Weights of a small image captioner.
Model: encoder arch vit, encoder norm rmsnorm, encoder activation gelu, encoder patch size [8, 8], encoder layers 8, encoder width 384, decoder width 320, decoder layers 7, decoder norm layernorm, decoder activation squared_relu.
Training: 5200 steps, batches of 48.
Data: 90422 training examples, 2.8 epochs.
Rows from block 3 of the text decoder of a small image captioner, named by matrix and row number. Rows with one number belong to one neuron. Each number is 500 + 50 x the weight over its row's rms, rounded and kept within 0 to 999. All counts start at 0. Numbers have three digits each.
Before each neuron's rows are labels from the 100 texts, of 14976, where the neuron reaches its highest value: "fires on" is the input token at the peak. Only what is clearly more common there than usual is listed. The data: photos of plants and fungi (iNaturalist). In brackets: how many of the 100.
# fc1: MLP up (decoder.blocks.3.mlp.fc1.weight, 1280x320), inputs 214-319
# fc2: MLP down (decoder.blocks.3.mlp.fc2.weight, 320x1280, transposed), outputs 214-319

fires on: "(" (76); "order" (23)
fc1.23:537553521440400479471558525449514443456501503521422571417495536502577587534473509518442477515510548558511446568497525478424482488590427432572554521480532520465572456509565478473525550526590576481430419486546462477531494504518509445556534391533449403522443552547469454568571407521570486358508551519514520462517497425565
fc2.23:544578578448522473550474556429474508546434547492513511536398558525546511482496497590502571491515609504452464507454446601499411605410468484565485494456522584538464523454459544495548499539540414517506495505486435433502438526475440466424486492483483486439540549583566538460454518520508445630513454528483566505481479569519

fires on: "tulip" (37); "joshua" (35); "-" (28)
fc1.503:534491584452443465531490441536427505498489454559505611445539532524434514586452462563441493552425512389496489393549505552462494440520451459503482438620483499390595497468507451464489454397587412459541554450555530394485549473530486518531561532491406525534450508528445533506520435497523563446536607513515545605546541516485
fc2.503:432551513498442554534514487485548502448514543458425487482546502422464575480422401421504496500472513565478467469554449500525471457480529503478491549526477503455545470488501581430481484432485545516648549515473499620536495462502475541537426512434461512457420527568465438494498561556492368494525568484407536602638467480466

fires on: "-" (30); "lobaria" (25); "quercus" (21); "white" (18)
fc1.588:418546495517449473527445519491386543475441584479441522455478502482527468411428588482438497441616604411522539488466421544460467517527537446467456505585484435497455538455452489452501525447446377397519511468387526514529518512495407580549488557517505535510543508450519515435508470571444551455531623486508476533478503439468
fc2.588:502439505520444483471477520439420471439526522508563558436451480456492450451564510526491570481459587412442582481518459419420498416532414505459523473334537399465549559447410476468534451536476445310414519487491520501502506592573485538558522564511358504497588495485508564508561522512585558619463604478464505501510488536580

fires on: "order" (100)
fc1.339:518464473523460454587542529463480514538581524569453507389499470508486459564523478481470606514431442435500487450480409418557499555454544457484511431559509542398555471495545444527556473534491451534426461460468562522500457498612535535615471497475437501461551502505442514526530409494545573465620580517463497441437551445595
fc2.339:554442473529499455400453485542638496493502516430463438624625472471597534414434482487495535579542568599438499470479556466436458584419588500528538540407444412461553576572509466591518552422486514447521504525488459577495485577534454527541512454543506509487548490499526605466529461556598557534526508514464507530551506464494

fires on: "wood" (66); "oregon" (34)
fc1.625:522568466488510538538539615504525448573538505513442549531558478473574555551463502473536510528522493485471536547600527462538535495580407565595458511492517580433470500516550501528530477409600586482571492534494498450477561481517524556566569500497541457468511446467565373537476482467416497568521576530487455481556463436471
fc2.625:494543398527499506529469567542550542525499477526471464582550498482524557542443527430517508519561513492536460577526683491606531530601544488545478514442473619516514554501572550563556500428545539465580416521503525523383547492491498555497458543464545510476521371501484289480494479469480498512553599603402444403628432447422

fires on: "family" (100)
fc1.369:487593564456543478473447595453497518441502507394421503520482526527563533536473509466549546519481509548459488455513458506489517466481433504441483499557510553514560413579500571506501429540550433511541514505537420507411506489460535512551429626491424453494619548571477519483444466548593548512549583563510533520472599529532
fc2.369:485525559465457561496449473497479548454467506426415484414469525590467603471406503592562429533476536476512544441492524497416535491534446534565471394484457483607578519517488560452546532474502533479517461517512390538558508531505473522491542442455426424504312488497508566459566589548561519585473462525460481538556586529541

fires on: "yellow" (43); "lady's" (36); "crane's" (8)
fc1.14:493430457522499526587560562485481408591506555457523528406439457440529453542519514508510528584531492549570475534561441405474416427438530488457500516528466546440469489536453513548501530506507502500415460489596514573558531482514478483468520480474456465461463499525570505545475501473538540433602563512585569480558418457591
fc2.14:451513446514468431486564516526519554503375467406496475501517565424450514532469509519416500549486572490546588574536562510528477448480518505405431630529413538518458497568513415473481485453419594553455465509469539528473463509465512517429538489413467464514505516441566546472522532482475502439514537482493529498480458537435

fires on: "centranthus" (39); "(" (32); "family" (29)
fc1.509:575579554607535463566515433524429510535463585633425470493489494559480578545477436495543467470459495563497500406454530420494491530404509494532503485602484574465484478496562473440430487502467388510485480416500544457520557560587490480496502474473400554568512487607493584492429463400467553541525555468495538512428452480567
fc2.509:505427537489504519588564503404516461492534529452465471533465531521426461512477465546554423531584480500527490420459519424481508455512498471482486470500472443610574402432595491587554476540463483476516553495455504581477566599401531467492457494495349491429567449502516507478460451482524451467467481552385517471513572540462

fires on: "order" (62); "rubus" (34)
fc1.383:447493515491434503532482543526493549560523464462471577564534512526350505437499487452499478542421529521568411381528431463494525441441447498417566465520531430410501517518462450548521534565570468615415448517548488523568568469531556456472472543552521494544574592549542495595461439454510603384519605465575495555493409540525
fc2.383:478529469584497501526456501506501478532543493432528561500603515466557524464445474467483505461407511506502504468422441453493474443513502408384456443485478590600488565519468487450515507498583452558481488434437511488564431570472500491429458571467578569502430552524522609512580477450677546479502450492542533539474435445533

fires on: "class" (100)
fc1.218:475487475494399453534509530532486450549428445483558479449480507535397479569470631540402467556514495518446441445521437452525491480564406505500557490566490539502531420439532487495514580492483529538470511510621532511420475549518554437513524479498427429508506568465534551545448483463446541473587467544480482587500496613514
fc2.218:497530597467366459549454413497504542510470464436505450585569591453475523572506491492512545503541465461517483517500574493547552474498559550489511519479491475430521576582558555503462460421491562447473490452484440546527577507507490415460489494485575546492485487502515457511519484533491481543576446518496620441523550491536

fires on: "(" (100)
fc1.546:455509476505435439470596537479437450601478502540528521464494535496521548545437476622475574502409580533493494516636522483546522496591479492489497485445502561466497507477471459486430471579574444527458465508594415454560509508454507612517514500605534436559409557387529588539455571452501523400519482474482456455500532430453
fc2.546:481469461557491451579579475437500525491490538429489480472455506545424543590485429588561496592561523463466473510489487440575544468401468426623515514443475570525567457490486477576447532511492483565502508494505506472530499468577499554501556474567462477601432504437537535506554421551481485463551493502496442490380545570452

fires on: "scarlet" (67); "family" (33)
fc1.583:503521490502512568528501506446489530429550500477437572467501513514514474555522433452510573488570457526436539548569524530501583559527416617473575522469563498423532511422530440407500457572532505585464454490562420467466575489507511553556603476531506422456490532488564492520490547460521518520505486485499454487524539624532
fc2.583:409488451488503557517505520529546554465455514527469491578542544484482549526488395485531526480476581484580478631531567586561458485486516458537566463535441617604539556517534549490585510422514487471580476526527436467380465448596508493466427513533567405558540520484557472455595513504460462501446465562483502411577403494443

fires on: "yellow" (55); "field" (34); "lady's" (8)
fc1.46:402560505547519485584535502558386540589454534410528502446574579482532599485444486540556589439566513452510524547494392464525487492586548522448528518586475601475452446431474418543563456474477523451442454466570515537506555411552483480475518445572412533502477464446529498530538491420466552483583573466598579521487523460570
fc2.46:434444514522418449508497502495572569500444502495444491507455489357521503498495457585464435502515533487501625496436536489523422520509517468601481550404476568580533573597577390466508493444438525505437520528537503497466469457449516483452538516500509532505437476338479521490530476482556461483374531476436530525587459529472

fires on: "scarlet" (41); "yellow" (39); "family" (20)
fc1.663:440519580473589470532488452483385474474459558455452499445485523502532545475462531527429396569556500491488513491459443447506537480419468530463478601563636490447546521578495477480490559456525524503480544462531404437564592524534488535456428472548526390605479525563468466490535480444551487519422537512470551573506454517513
fc2.663:475512421529490456457485473503538416520440474503462481496423504465552517461454550428376532462546517495490500518493549497550507545481487438526479450464555460491466490526511539484511516571453476468535523486530509480514492527432470509516497504583456527482511586477459496487536458520575519539406490554508552573380482620475

fires on: "(" (58); "plantago" (21); "family" (19)
fc1.524:509490550513473561475442539475481510585424550537515473470497539573433509517388551554476475495516552489429416428504434527418549546530537475499553464445525462447493557521529483466554430513570448550419518460457492411432488584419496561467507566472526519552430471427518542517427509464396493464450575476598483573425424477545
fc2.524:397492501458545540462492546497555577551442486521427513530558545480556458527432551365449518524561515531499460416413531553433518452378499538496479538410514500518475488366546475506554579420553499510484547552486470473511457547534498469438481558449443601523422450409541412505458539574473408484409635500470462462439484530473

fires on: "lady's" (41); "asplenium" (24); "stonewall" (11); "oenothera" (11)
fc1.715:453451427491514451579541472430370544596507600413538527437438538484572534446501576505403510478477508444497405508452527504510477552421459499527456471452507499552531444545382432423522405451456522469521466416455473431545457482497571492517570454483509557473593532492532573463497415493397488490499488552463562508472395547468
fc2.715:473452509375533549519508435597411458451595548440536448550489601511566513512322551425475480542563582521553519564513520489484551388576544546574503458611581496484592567452516548424554525498531464516478476567475415543505467535550536533477416536592528441474549499497470499517459511521497530485533636506517536516549511435548

fires on: "yellow" (45); "field" (35); "lady's" (10); "cucumber" (9)
fc1.129:356507499506424504592603519528439512573372558433507513435508554449505582508450505464487567528533480462540496480575484503458492410544565411485555515541497523545525476448373449446543404472485577507488530429535474472535557417520463524536568485555456539429536454391459468451422584415496530507504563535546566551420578466572
fc2.129:449498533474466484514472535528475542494371501429480501569483497481495474420528438531528471574528449512515588530453458445432422449470615404530520579449414529530551513553458537458492512430528441501453464478462528473490469476530461586432470493484426474494468510448554559507561602450596529513511451530508583410582453504426

fires on: "class" (100)
fc1.591:449580564434474481520503560520598425576491470471561575486473575450559479513560521502511565561495514441519515499582490473460585529590481587425586458444527579473551453495453528526566516542519507530465477493481473472599562545487471460547588522473553419591544514520448480435483537531503567421533491532540493479461466439483
fc2.591:491574450439559409481520399527495368460471434432544519520532488506553538480437540543462629576498527524492479464489611540467530446451496533470486461432557551430490482486486480492551478598537512566511497477513469571358525501520422511421449513424501614579419529534415459569574486487556513489522438420570517485465467551459

fires on: "fagus" (39); "stachys" (32); "cornus" (24)
fc1.243:595533476545520480532486490516443538470529511478502626528557625574529385555531476469468512543435547554490488499568518549445576523570500509484485485553466496511541566560476506495543548526616460518542418451440448580411494429456393431518464492453436454591445562551530499522452486484524483422413505516488476453415559521587
fc2.243:574503488498524435525450571502497563508440507476490533508493540452524573485419463463500394527509480531456545481386555475463432457516509562520481598580463447495524512573489513487414465512488628422502515530422514530485478498504579489511419436496539458402567496486632445436473588551531438441466422465517493437464494548429

fires on: "scarlet" (77); "golden" (23)
fc1.98:428486525484563456522506466453402453477417512553508536444503462552548618451418473481458546537448491528478541421428498547432477531586515496406555600544585513509493598538486491605478474482465505450430490484560466521576447486535411510459493424566445550501498544484547611531489545465501446518489504478514494480529531481434
fc2.98:422564373535591575491571473580517447536516497474462554546518448562519503494525517448420511534482435475538572553502503563535568449517481487460473460555515528523464516536412505500585509538514609507514607468510494522526514481585438494486495477553473482501498514383530467478582575481485504444328475519468476454478464533536

fires on: "maianthemum" (42); "impatiens" (36); "family" (22)
fc1.164:444419410436545491568465438400466358552588492556504520522484555554470482464425525537554489564476489482581479468476444421510576480533509531520542518485541539478570375503528495530489605519609364545486438578536412455482517542505473508465491545500460495496487547437433455563444441501526518478525490556576536542535504461568
fc2.164:426539497421550495589463469513589538522585503479484506495452442541595536515517500542387494576462548527464487549507518434544464409414494435501484466489503569577496489489546531551533426444467585474573549563509519487579483481416517468453461456498386508477498429419467395456473565503442512478590420435513447444486550486507

fires on: "scarlet" (95)
fc1.600:367526529535542427553563488458452423507468556578449570442534488464581504548526470426452453542441478531461463571471543573451477502524542474416454444430493575465487541483501427517461479432564445504401483468512433505480553432413494477563488497567522506541468439508477547522481486471536566510420444519442473478430571625419
fc2.600:387532427419575597504457450596527475435574503502457388513455376507498487427524519430460496546471473491450549501501544496485454468503562480513467426425522499477485484549491546513577512482505509494435531544541470500554565427470547479515463488521478455469477492474574507483547511506543483483334459501431493491513503610498

fires on: "barrel" (40); "hedgehog" (33); "candelabrum" (24)
fc1.352:509461560487475487515530431522434528434528543492414521500484552462492547587537512465409495504410513533463492462607512503531498534507569493531540528609458615457483444478476473465438646511524467542492562587455487535554457570479575442493515527427470470444510512555474482425440478517486523441592416484488427615494596508537
fc2.352:495490524467493575436453519436520444457607519597543594501509533562487518539524540473463510457417533575466569522505464454493444517492491511513569564515455491512515438535440406466482547545482615491479536470457548473474433564480524559442560494379441540464448551503525537479495454510501572625501420487463529474434496567462

fires on: "tulip" (39); "joshua" (35); "jumping" (24)
fc1.33:548549590369472591534383486473397461568354449472496538474410525566514462523506519504542563457376468386505504504486353475526447500552482494421456508533493471490512562573440478497479512488569498484530582494470446464580512463540389495507456498475448476580493577472539531562603418528481473421501535413485434485477601520509
fc2.33:509497478484514501364522520534543460515481578490599487563537496465467439519424470489438557528498509535548528578529477569527450389471532497461427531464523478580533430573488447601505502508516540542587540600490500519573563494483524481579375470532515337474468559541529443460616593443494526451472555416504501505499487500514

fires on: "pedunculate" (47); "-" (28); "live" (25)
fc1.733:582525499535485386571489490502424425426410467464353627504423603495473467502447581510452464440486494450467461445517478538498479450493452441478569469587465552420462558472407552522498514470473479491480537625452446473521580520546433532518519525552486399473573558476492544461453495486459580532500501585526446488555516493510
fc2.733:512492463614365465495447508447472481486525500459481580543475519421489460522602573503455451470526491582484549435534463412578505471488430430498491409492443492504464532464430580511472499474515433444478463529416511493466626515588483589582560524575560409466577575411538558523593589508525581478503513562478505497553536576535

fires on: "echinocereus" (45); "order" (31); "opuntia" (24)
fc1.165:510534514407479443479486499500432509488394491469591444405516455479511588502514575597478541587473596519471575478498479535519559461486447478469457527463488545522492410465510439447530425506495529599418527505611455546434477429536421605478434557500452512463463533505489541499447512456487568501482425576568541397520499538547
fc2.165:422560545461499501465479428548516429447522425481552520470590516514552561579482407498448485546427554487481546515474541504535433498537477478457570540488468532435571459574421519440530491504457619530550549475579440466531455500469427578523470500519477503533477533457537491493502500430449567438505427493474495512446578481494

fires on: "lady's" (41); "-" (32); "chicken" (25)
fc1.86:530481508349460460474528453502401365514452513472568582397413555441611437577479589605421454453447530497535545465534534491542464563507536468442457466541549514504548521413479491443485404428507426478439456550479452493484441439377520516595599555471535430609556545536519471453525450501417477521521486438504493578485467513427
fc2.86:486421430340557535528523501516518489547517497460471403591466568392527499510394482428481504503413525520578531436526544514493447563555617528539470526505537464537541524510524495487588422427541542501560422564517509582498512459482605480483504575538498575411451492577491478475494434566550521573515490486509431521521514425418

fires on: "barrel" (33); "hedgehog" (25); "-" (23); "candelabrum" (12)
fc1.231:488422575462570570489490494489533546463523478570410514511517605525479531475471550438438594416420479506483580499477463457472581547507532460518501543538527592476494524542427425447544474581514467575537488577483547576560403469500472509585466484438508472542451517532498414561462460506499455454495529463556496616507592554559
fc2.231:474558538419492563439484549546598535463547519510475524444413554521425569551402532449465553429498558535425539570444478494512438544478442573417531553516505551510497534516402459494401494429480496418517522520529491544593455571519561533556517506493412508471509527503473470411440521491550515530486440556459475488517566556432

fires on: "order" (100)
fc1.651:543597515436440525454499568555435436533444564514509422440460468536546531507520487511540578574525586540547460619499489496440507548484549493446456435529506547500499547410518449499547544410477442484422494533517467534497506526542581513497481568446458589507510551447497489582440429494563597495482476507505473543547522506469
fc2.651:487487478519487507523532505516455484478507474489484561470577431493520542442501464433395483475557508519512574448397551567479534452492517429445419444523463513528472538580524484548424540453540513412556469585485521577523541409400598527477495522546584573479547496446497507456481434567563507493568536496408451422532467473515

fires on: "(" (52); "prickly" (48)
fc1.283:482483547497570598458389491466431567555442559585497500516516529552583487470501518566547520470575507460405493524549451541440610522500545453560480502472553472403493413426404462407563504461495470437458458528488554432484500524534482510516559528474489419450430444466436447486455432526407478435487483594465468551482487420576
fc2.283:503494451419477514450478474525523501506414436632521404568550456441490554510493503578520546488622548490462531509473471484596459538437502535467525535466500501464497558437429513573534478455484439443531489564455595534453492517495530441499424555511420529420454549516515524474569529502592443397519523523519595562508491547568

fires on: "tulip" (39); "joshua" (35); "fly" (26)
fc1.194:500502521432455511573439493445434430525452435545525556461450459546467475470513472471444494562491526404541433389510351604525474439577411477473426491462547476554516520534375541424469528411531540498464588541468519444616496508576400510559444537533464455498538566461576539481517444557499468473485519511538488511450523428476
fc2.194:510502495446537519584442567511506441491416500539581461506449482504462425486430520490452463499406534454476494429428508601546416465507424453457522479438467466484454591530506461514552536450487458514536605515445491586564568561551550439511479552500450463499493527470489546467555474546480599456460578476499562448585499545428

fires on: "order" (74); "echium" (26)
fc1.318:535487453400535426567450559451597511601424465562448536493444441580537528490501622468536566541456485510449531469575546456436451512515457518529540476478518542419603514432532540469529530447538528527444491529583417449454408508558511460527505597435526497574509582523455557510525538515387470428437500460524498448542489573539
fc2.318:511534566597472459554471479497547573479412541456415463460561534480457545563473549534409484587544468524515503578470533518519425463468542488499488504414518600511441501545509514448456512420468590559555538532517508523506531483473529413428544456427554454486396471454576548466515533518502516432521482494546496431559521601383

fires on: "order" (51); "lady's" (41); "dasylirion" (8)
fc1.97:525483503424465426590505525515447440501504454572558517477444446522548474512433596475510588473467536483489400519454403412527504521440388472537530511547531436531550514534439472387551424450589459481465548400416421485574451481540563490495542516567461500449622481539515536521583463502422430531523437509459437475407390562529
fc2.97:530525522509536559416521484508482429425550477513511465521479506327462477518387533439428497596534569491502455493450459512471514387606545483470460523490512499440494523537521452429553583447549565485540502481508496522514449548525554530488363475550513552519473533475448415566484542491469505553592606587526487574530521454607

fires on: "-" (78); "family" (22)
fc1.516:489563481578508436504431464522405451484559515474487463506464485494570556516415472491394474462578632467556461485497503491487513570505442464482543500524462571505511550432455517424480474499482449538447466478443443510491457481526579485501612449542403571500436550398474463538400473589437546497475551531549577505406489459579
fc2.516:512509433519440451569487503522385385521470546433489580548502486450517549445507590489521550486512573508584550425427536428486525551539521494454580462582504544512527530506513465565441548492484416560491497368478426493508508479528502559491535522547438563464475460472495548489444409517426488504573540599489530485526420511459

fires on: "wood" (100)
fc1.441:459525495398479567505539505382518480588504533484431605468558546555450520518497604519583546531429569561503496518568464563537539563493515547474579494478562501519489483536528472449562527458501482600468438491530483424467559505479446541477477566489490459489537568482488445628486515495430472517479515445483482507417456464496
fc2.441:399564435466502548536446485516513518515464551502456468534490526441500540534522495551566461555495527475532506683484559529567507537516565534506551463441526602563526631550478486457459486396460492521588382484602446483400582492512461573407386538476530453540487439530507445526501507478535512486428530516434483399586336506364

fires on: "class" (76); "downy" (22)
fc1.346:547449580466490584524457490570468512521474452435443545415535613477480580505474549495393518466520500468496410470462456469432451524582544565594539546548517497492520482421441461384544526500498522469469592541475496529484499452495456527461532501539493527489462570495521551526556434560548523501539517478511476501466554497455
fc2.346:535425564471463541519467512450541513477433553503504485494508452543499585462462522520458495475524550497454507459546453478455405464453520581608525496563506509516423502567546540436525538478520452486442578561525474503472543502460489492503456460437471552467484518599558528424450524452536537568628467501495485384485493558391

fires on: "centranthus" (37); "-" (32); "family" (31)
fc1.345:533554591454589442530412416501499560516542488430356568522460523602443489416479514436457492511548402456579466422567512578413497417533478455524541522487528521498493409472535480482468458516528522471473491439485543418477427466593456417470515497472424491530498527530437552465510476463588593489483428448524568481537584501501
fc2.345:553582516473511525493549462506499565579416542425417485509508493539424593550458510501479457432499423494551481499500535560466561500518470501607502419492550497555439503528494491500499454450572491540462495442511483463462652632512528533395496395535466529568576525457492516484545422588462518545472454416490419450631510481444

fires on: "wood" (60); "hemp" (40)
fc1.248:442599405582514556586482443470553461556488466499493497436534533460492564430435550447475482482431572492541590472482485550542564560535521513427557546492532594526593542511570488412514475493493523416515402560400512444476563469495533534532553473501523556517481487432491463524520509495498516432403515588520451529465455452456
fc2.248:466560417486533474596480498460539467474469557498448511509512498420517645454530539559515430534440516508587476569476533570544537486523561469456576515482459592660478581553481543455499512420521520468613432553491439476460582501528557597462498479467535508531502429464503433556467531491490534466520472639436503457574414494442

fires on: "annual" (55); "barrel" (17); "family" (17); "-" (11)
fc1.325:518552541550549537529516532556420502528448475566555554446559500539464522530514433464433560417523460470472548523499537500505526476442519419516517477500538609443451529369558441570541526457560386416500473510495496464568426587495474433499545494455474560523510419413543525486499518541543470544386383529545546575521585493546
fc2.325:526466509473560502494527639563433503519446530473448485438594482562540521533468542471491522326497552493490467432484534511472389497505440471562478509397474500442471470397494512510527487517503482486460488525502471457490486564489525428518525539363414493464497409441481476557422482486484467484498521503607536526618446500502

fires on: "fagus" (39); "stachys" (32); "sided" (18); "shield" (11)
fc1.416:499454509514504447530508492532470400546530563459455607530450441552467489564467583439451461429408437561514492424533531517469473543550557479528513459508470468530479523575546478425544469521559537552541496470535394442462469466469506464468498585487593479482476543568523511476472536486516434387419493483514480572421562480490
fc2.416:513465484544468479533405531523604464564466531490564476547453475512449470604436455498430501495487524491418462529494567544525481464490567562500486504536491549480442520521488543501445425462508604531564548560489446514435458446500569512524416500467593498534482585585532475487579591574466386470480463490544457482532560545471

fires on: "hedera" (40); "dodonaea" (32); "gaultheria" (27)
fc1.182:517445523441514407494496465547513422585473497492452572437455645517534496481458464490539447470499596528460411522463544588444539504497436531570447624526453516523519431517514489431470419473469455474506500463518521490536568487443421523501555486519404527541532523480503574520515510521499445464555494456484539488538512512435
fc2.182:586425491449500585544532491522499454442466544554500435549540592470455549490454550405488428553570604502592429439431474452512482599449470475527467494457418503516535428437478466529517448515480462519520494436448529521529516501522513586485488461470520462533607566540506544467493566579509460399460468460557505507531442490536

fires on: "order" (100)
fc1.487:527590463532525570436527492476509461486479532497491592420446485561615519474448590546567549539544481514524513501517541513477511490451459465443461455531462541419464517458549471487485569574519465546477479541578464546545499558513403563615555500466472443554478527538501617492430551502497565448402437423566526506510544497467
fc2.487:507471414542507498514567396480512566569456399444515410667444521486532520521481479489536436515527540439509512573444558503580561436555464471454404562586390576443502494536502427554511501470503471533529500443466507526438563476527495522552460519568459466500488504443555539392578558484488487501497559553488526552511563515523

fires on: "(" (47); "order" (45); "berried" (8)
fc1.168:448548603518564456564453512467512535575488583567527484470388452556507404544514511520465554524463520440465479495539500451458482598471428408492485458474510450515506491433462560427470465488513478477489549343440575524470464486418441513520480488465458550530384616436567483419518424488464524502508460425481496522430499518582
fc2.168:484487467518521486535510490491526439431496480461492499506512516564474448546448601452524482503517518508544460509477511543553549548517447502543591583422462444478533445483396406526554452437491465537519425488475469580503439514453493497523516376517519352476570427519443502526589392519447531431461589473486515535499522460528

fires on: "pedunculate" (34); "poison" (33); "broadleaf" (16); "live" (10)
fc1.324:542493413484536532571488559460528467492488455559468576467531503566483495476500564517466436454534502487458516507564497502429439430559401449446480422515445497466448470503461564530473487462492419453394576470485580496507467561546413568576411514510425586499542546476568468417515538550610564495564535492498465540453553464496
fc2.324:432557515634548523489493575551460497532529516546472535472562571507549489435524585520520501555497484480480582566485485382469463537522519418579545358365502521548395598534471446472521560489450518490450505447492427500466398571503507595405383538494543522528501565557554573495468535440505469548556585518480466564494437473451

fires on: "tulip" (38); "joshua" (35); "perennial" (27)
fc1.618:536596506506551482490486529375486473537505541569458579502496443606538400448466510519453393479448533487491421476469416491434419462492491525468477459478534492510477540558413508623476536457570540431490602548431467447546472564500528439493514491532502437567581494505606455541497589544489532491458586475548486514487554423523
fc2.618:601652533541467513482534550535431484504559553462468470496468475530481478478454534550469535537507517499407539462432528484483413388485508450463443441457552518559452521540502427517505531465527491528450499493427499534521590455500531503499425549478528500468525551513539561508520522491528506468590548477537501454445556432407

fires on: "class" (31); "banana" (27); "mojave" (22); "(" (20)
fc1.65:511513597468501496553427515464541515445422544520488524427476434606497471549454585487473473465489450512486359565471435427453434507583484451465560503552454571427491486558521580450546551467473545540465513482571508506493433580560373425557463472474498550453445598526446510467489404459505491514562495583447432540481505512510
fc2.65:422356509521545579504555490500470434418469493509517473567538514490451577449473524445459468521470401575479536472519502488462511497486432492500528519476470431499431470528406468406519514467523483454546550441440455486543370451489465450561500542528406410489493649527490501411543475480491511514441431573532525471586502479446

fires on: "lady's" (41); "chicken" (34); "bladder" (18)
fc1.710:394430487397510466527428466480405442475472528451618449429462533463581505513549590503611547491494477448516415442535445495495464562529491491486470601568575558533524590548437476455467396453508544501493528414401500492511512469544454545523461520549500463423584493454579514523447499472428488504646487402460527521498456488510
fc2.710:505475544368486539469486548470461465468537506454586445505504532404544412509449509527516495606502478461535544447559567559484503505541505485511591593551518550469579581550523486439481526477519462473433532624441460585412444555549487520433393591485441431503539530406436541476559485478472476584553546516505465523508544432511

fires on: "family" (100)
fc1.262:509506556456447568515538556525468494484543490451487454439577493576449556544582525499393524412431492528574464499493453466482461510461542524467533481499487584497598519573413551443576604568466458467581570538465431454494475500425430478556441490437487449500570504470450580520457580485531458404418479519609360550516517551473
fc2.262:580518541414495470515456546498439426490445399472486519532497494504542527524567571492327564399502465552521483460427505517510497472415553441546513390605498505405550623586563566497470512456458545462437496459575493577502441560510470480509412557385487547529450502653557521522476586419518506486488515525486524524507418567395

fires on: "class" (99)
fc1.202:457566558565520459589522527405538527491505515501483528526465592486514577542509612523511578477497427517567397557576523481529519562537439522583498437512448544473466411571475396594431455455478470427435476518462415517553445536406441593507480469491483495512511437470411448500534479506469595536455387480554524558485460472491
fc2.202:477522501488533523502473502510567542466586450415547470489432608482488488515447379532550483559570441512432591546500419475514566530485513387627464595397445484499457504442473480566513492477557487436471485524424465541437556389545418595584579462435515509443432513522544555525609484512533437498527526407524490490503527560585

fires on: "lady's" (41); "woolly" (30); "dooryard" (17); "-" (12)
fc1.672:475489473392435455508579514442493423533392583484535455399468487576526469588485521498463537490546479508468462563481489468477492483427529507404533528591507489518570456479449524514473393556448508541437504449495416439511537506411478429507561490485468476462523526462491575467534444453451458513547537458433515499528435548542
fc2.672:488425456470506594510527480622441420468458506478600415556433584522550476554509557565483497578571458463569557541507532528484467465433483475484500499557483499482516532488467483443478524544449474535444398545337452539481452523531545576486428452544392393517596479549464509502500480511460457555535565513497530548532498450479

fires on: "annual" (55); "red" (45)
fc1.712:516583524474490567485583629502389509590395471591505443445491442529514466536491472417471511421433490442433472474568544424541470523558455473539485526431533533456500425485558458591575537557614404476516514519499460437465465541421418470539593496424535529475452461518452478463503504455381431466477467502559410503527543507487
fc2.712:491455488519496514478581712528433556488480519522465470479658495476514531540506464354450494379584512451573523424471560475522477488510505473491318530407436522487531486426505487565534534469521525459507479586562509513510487525490508461542479471385471588397514251433499479517508587490516484498489533506595578526579512437485

fires on: "order" (100)
fc1.408:528420479446415522550458541568565506567458539495489589500477460532480453434524447511520439595581525487498482435542387506446470551565488430431502418480439428407467461430551515478507473590515536501452493441501581438506430491418457485551488494568489507470421554469482487433443557418510487394474499445501463565489531549531
fc2.408:597573510494545622550519407555510495450509611471457502475504426488523445471483475483471473605505520502442502500510509586532529485519509509392595426508501415561451509492509561500524445484477510472415489473430593417586501556484529521564447491550543514547539440535503573594596455500465515459469526481428434550479434359536

fires on: "annual" (55); "(" (27); "eastern" (18)
fc1.629:495465549402542536440565575550431450471525510584535595460636562543494507564451490534465527517385497461510450552523504526499475521560530509468478443502425476435516557484520478525452516475473503554565535556569434483474395485481484414552522550411484541563478581486432450495516478527477514521524466537619547585525488518537
fc2.629:530495499390540512432522544491449475502543544503442502488527514633514480407444509528415581489507496505491426480541540589495479443469519511503482412464459432597484458534461492421456458509470452533531546605504452500494477532474458449469503566429447544522477513488457471592408510450458530507484451530641551514475553502518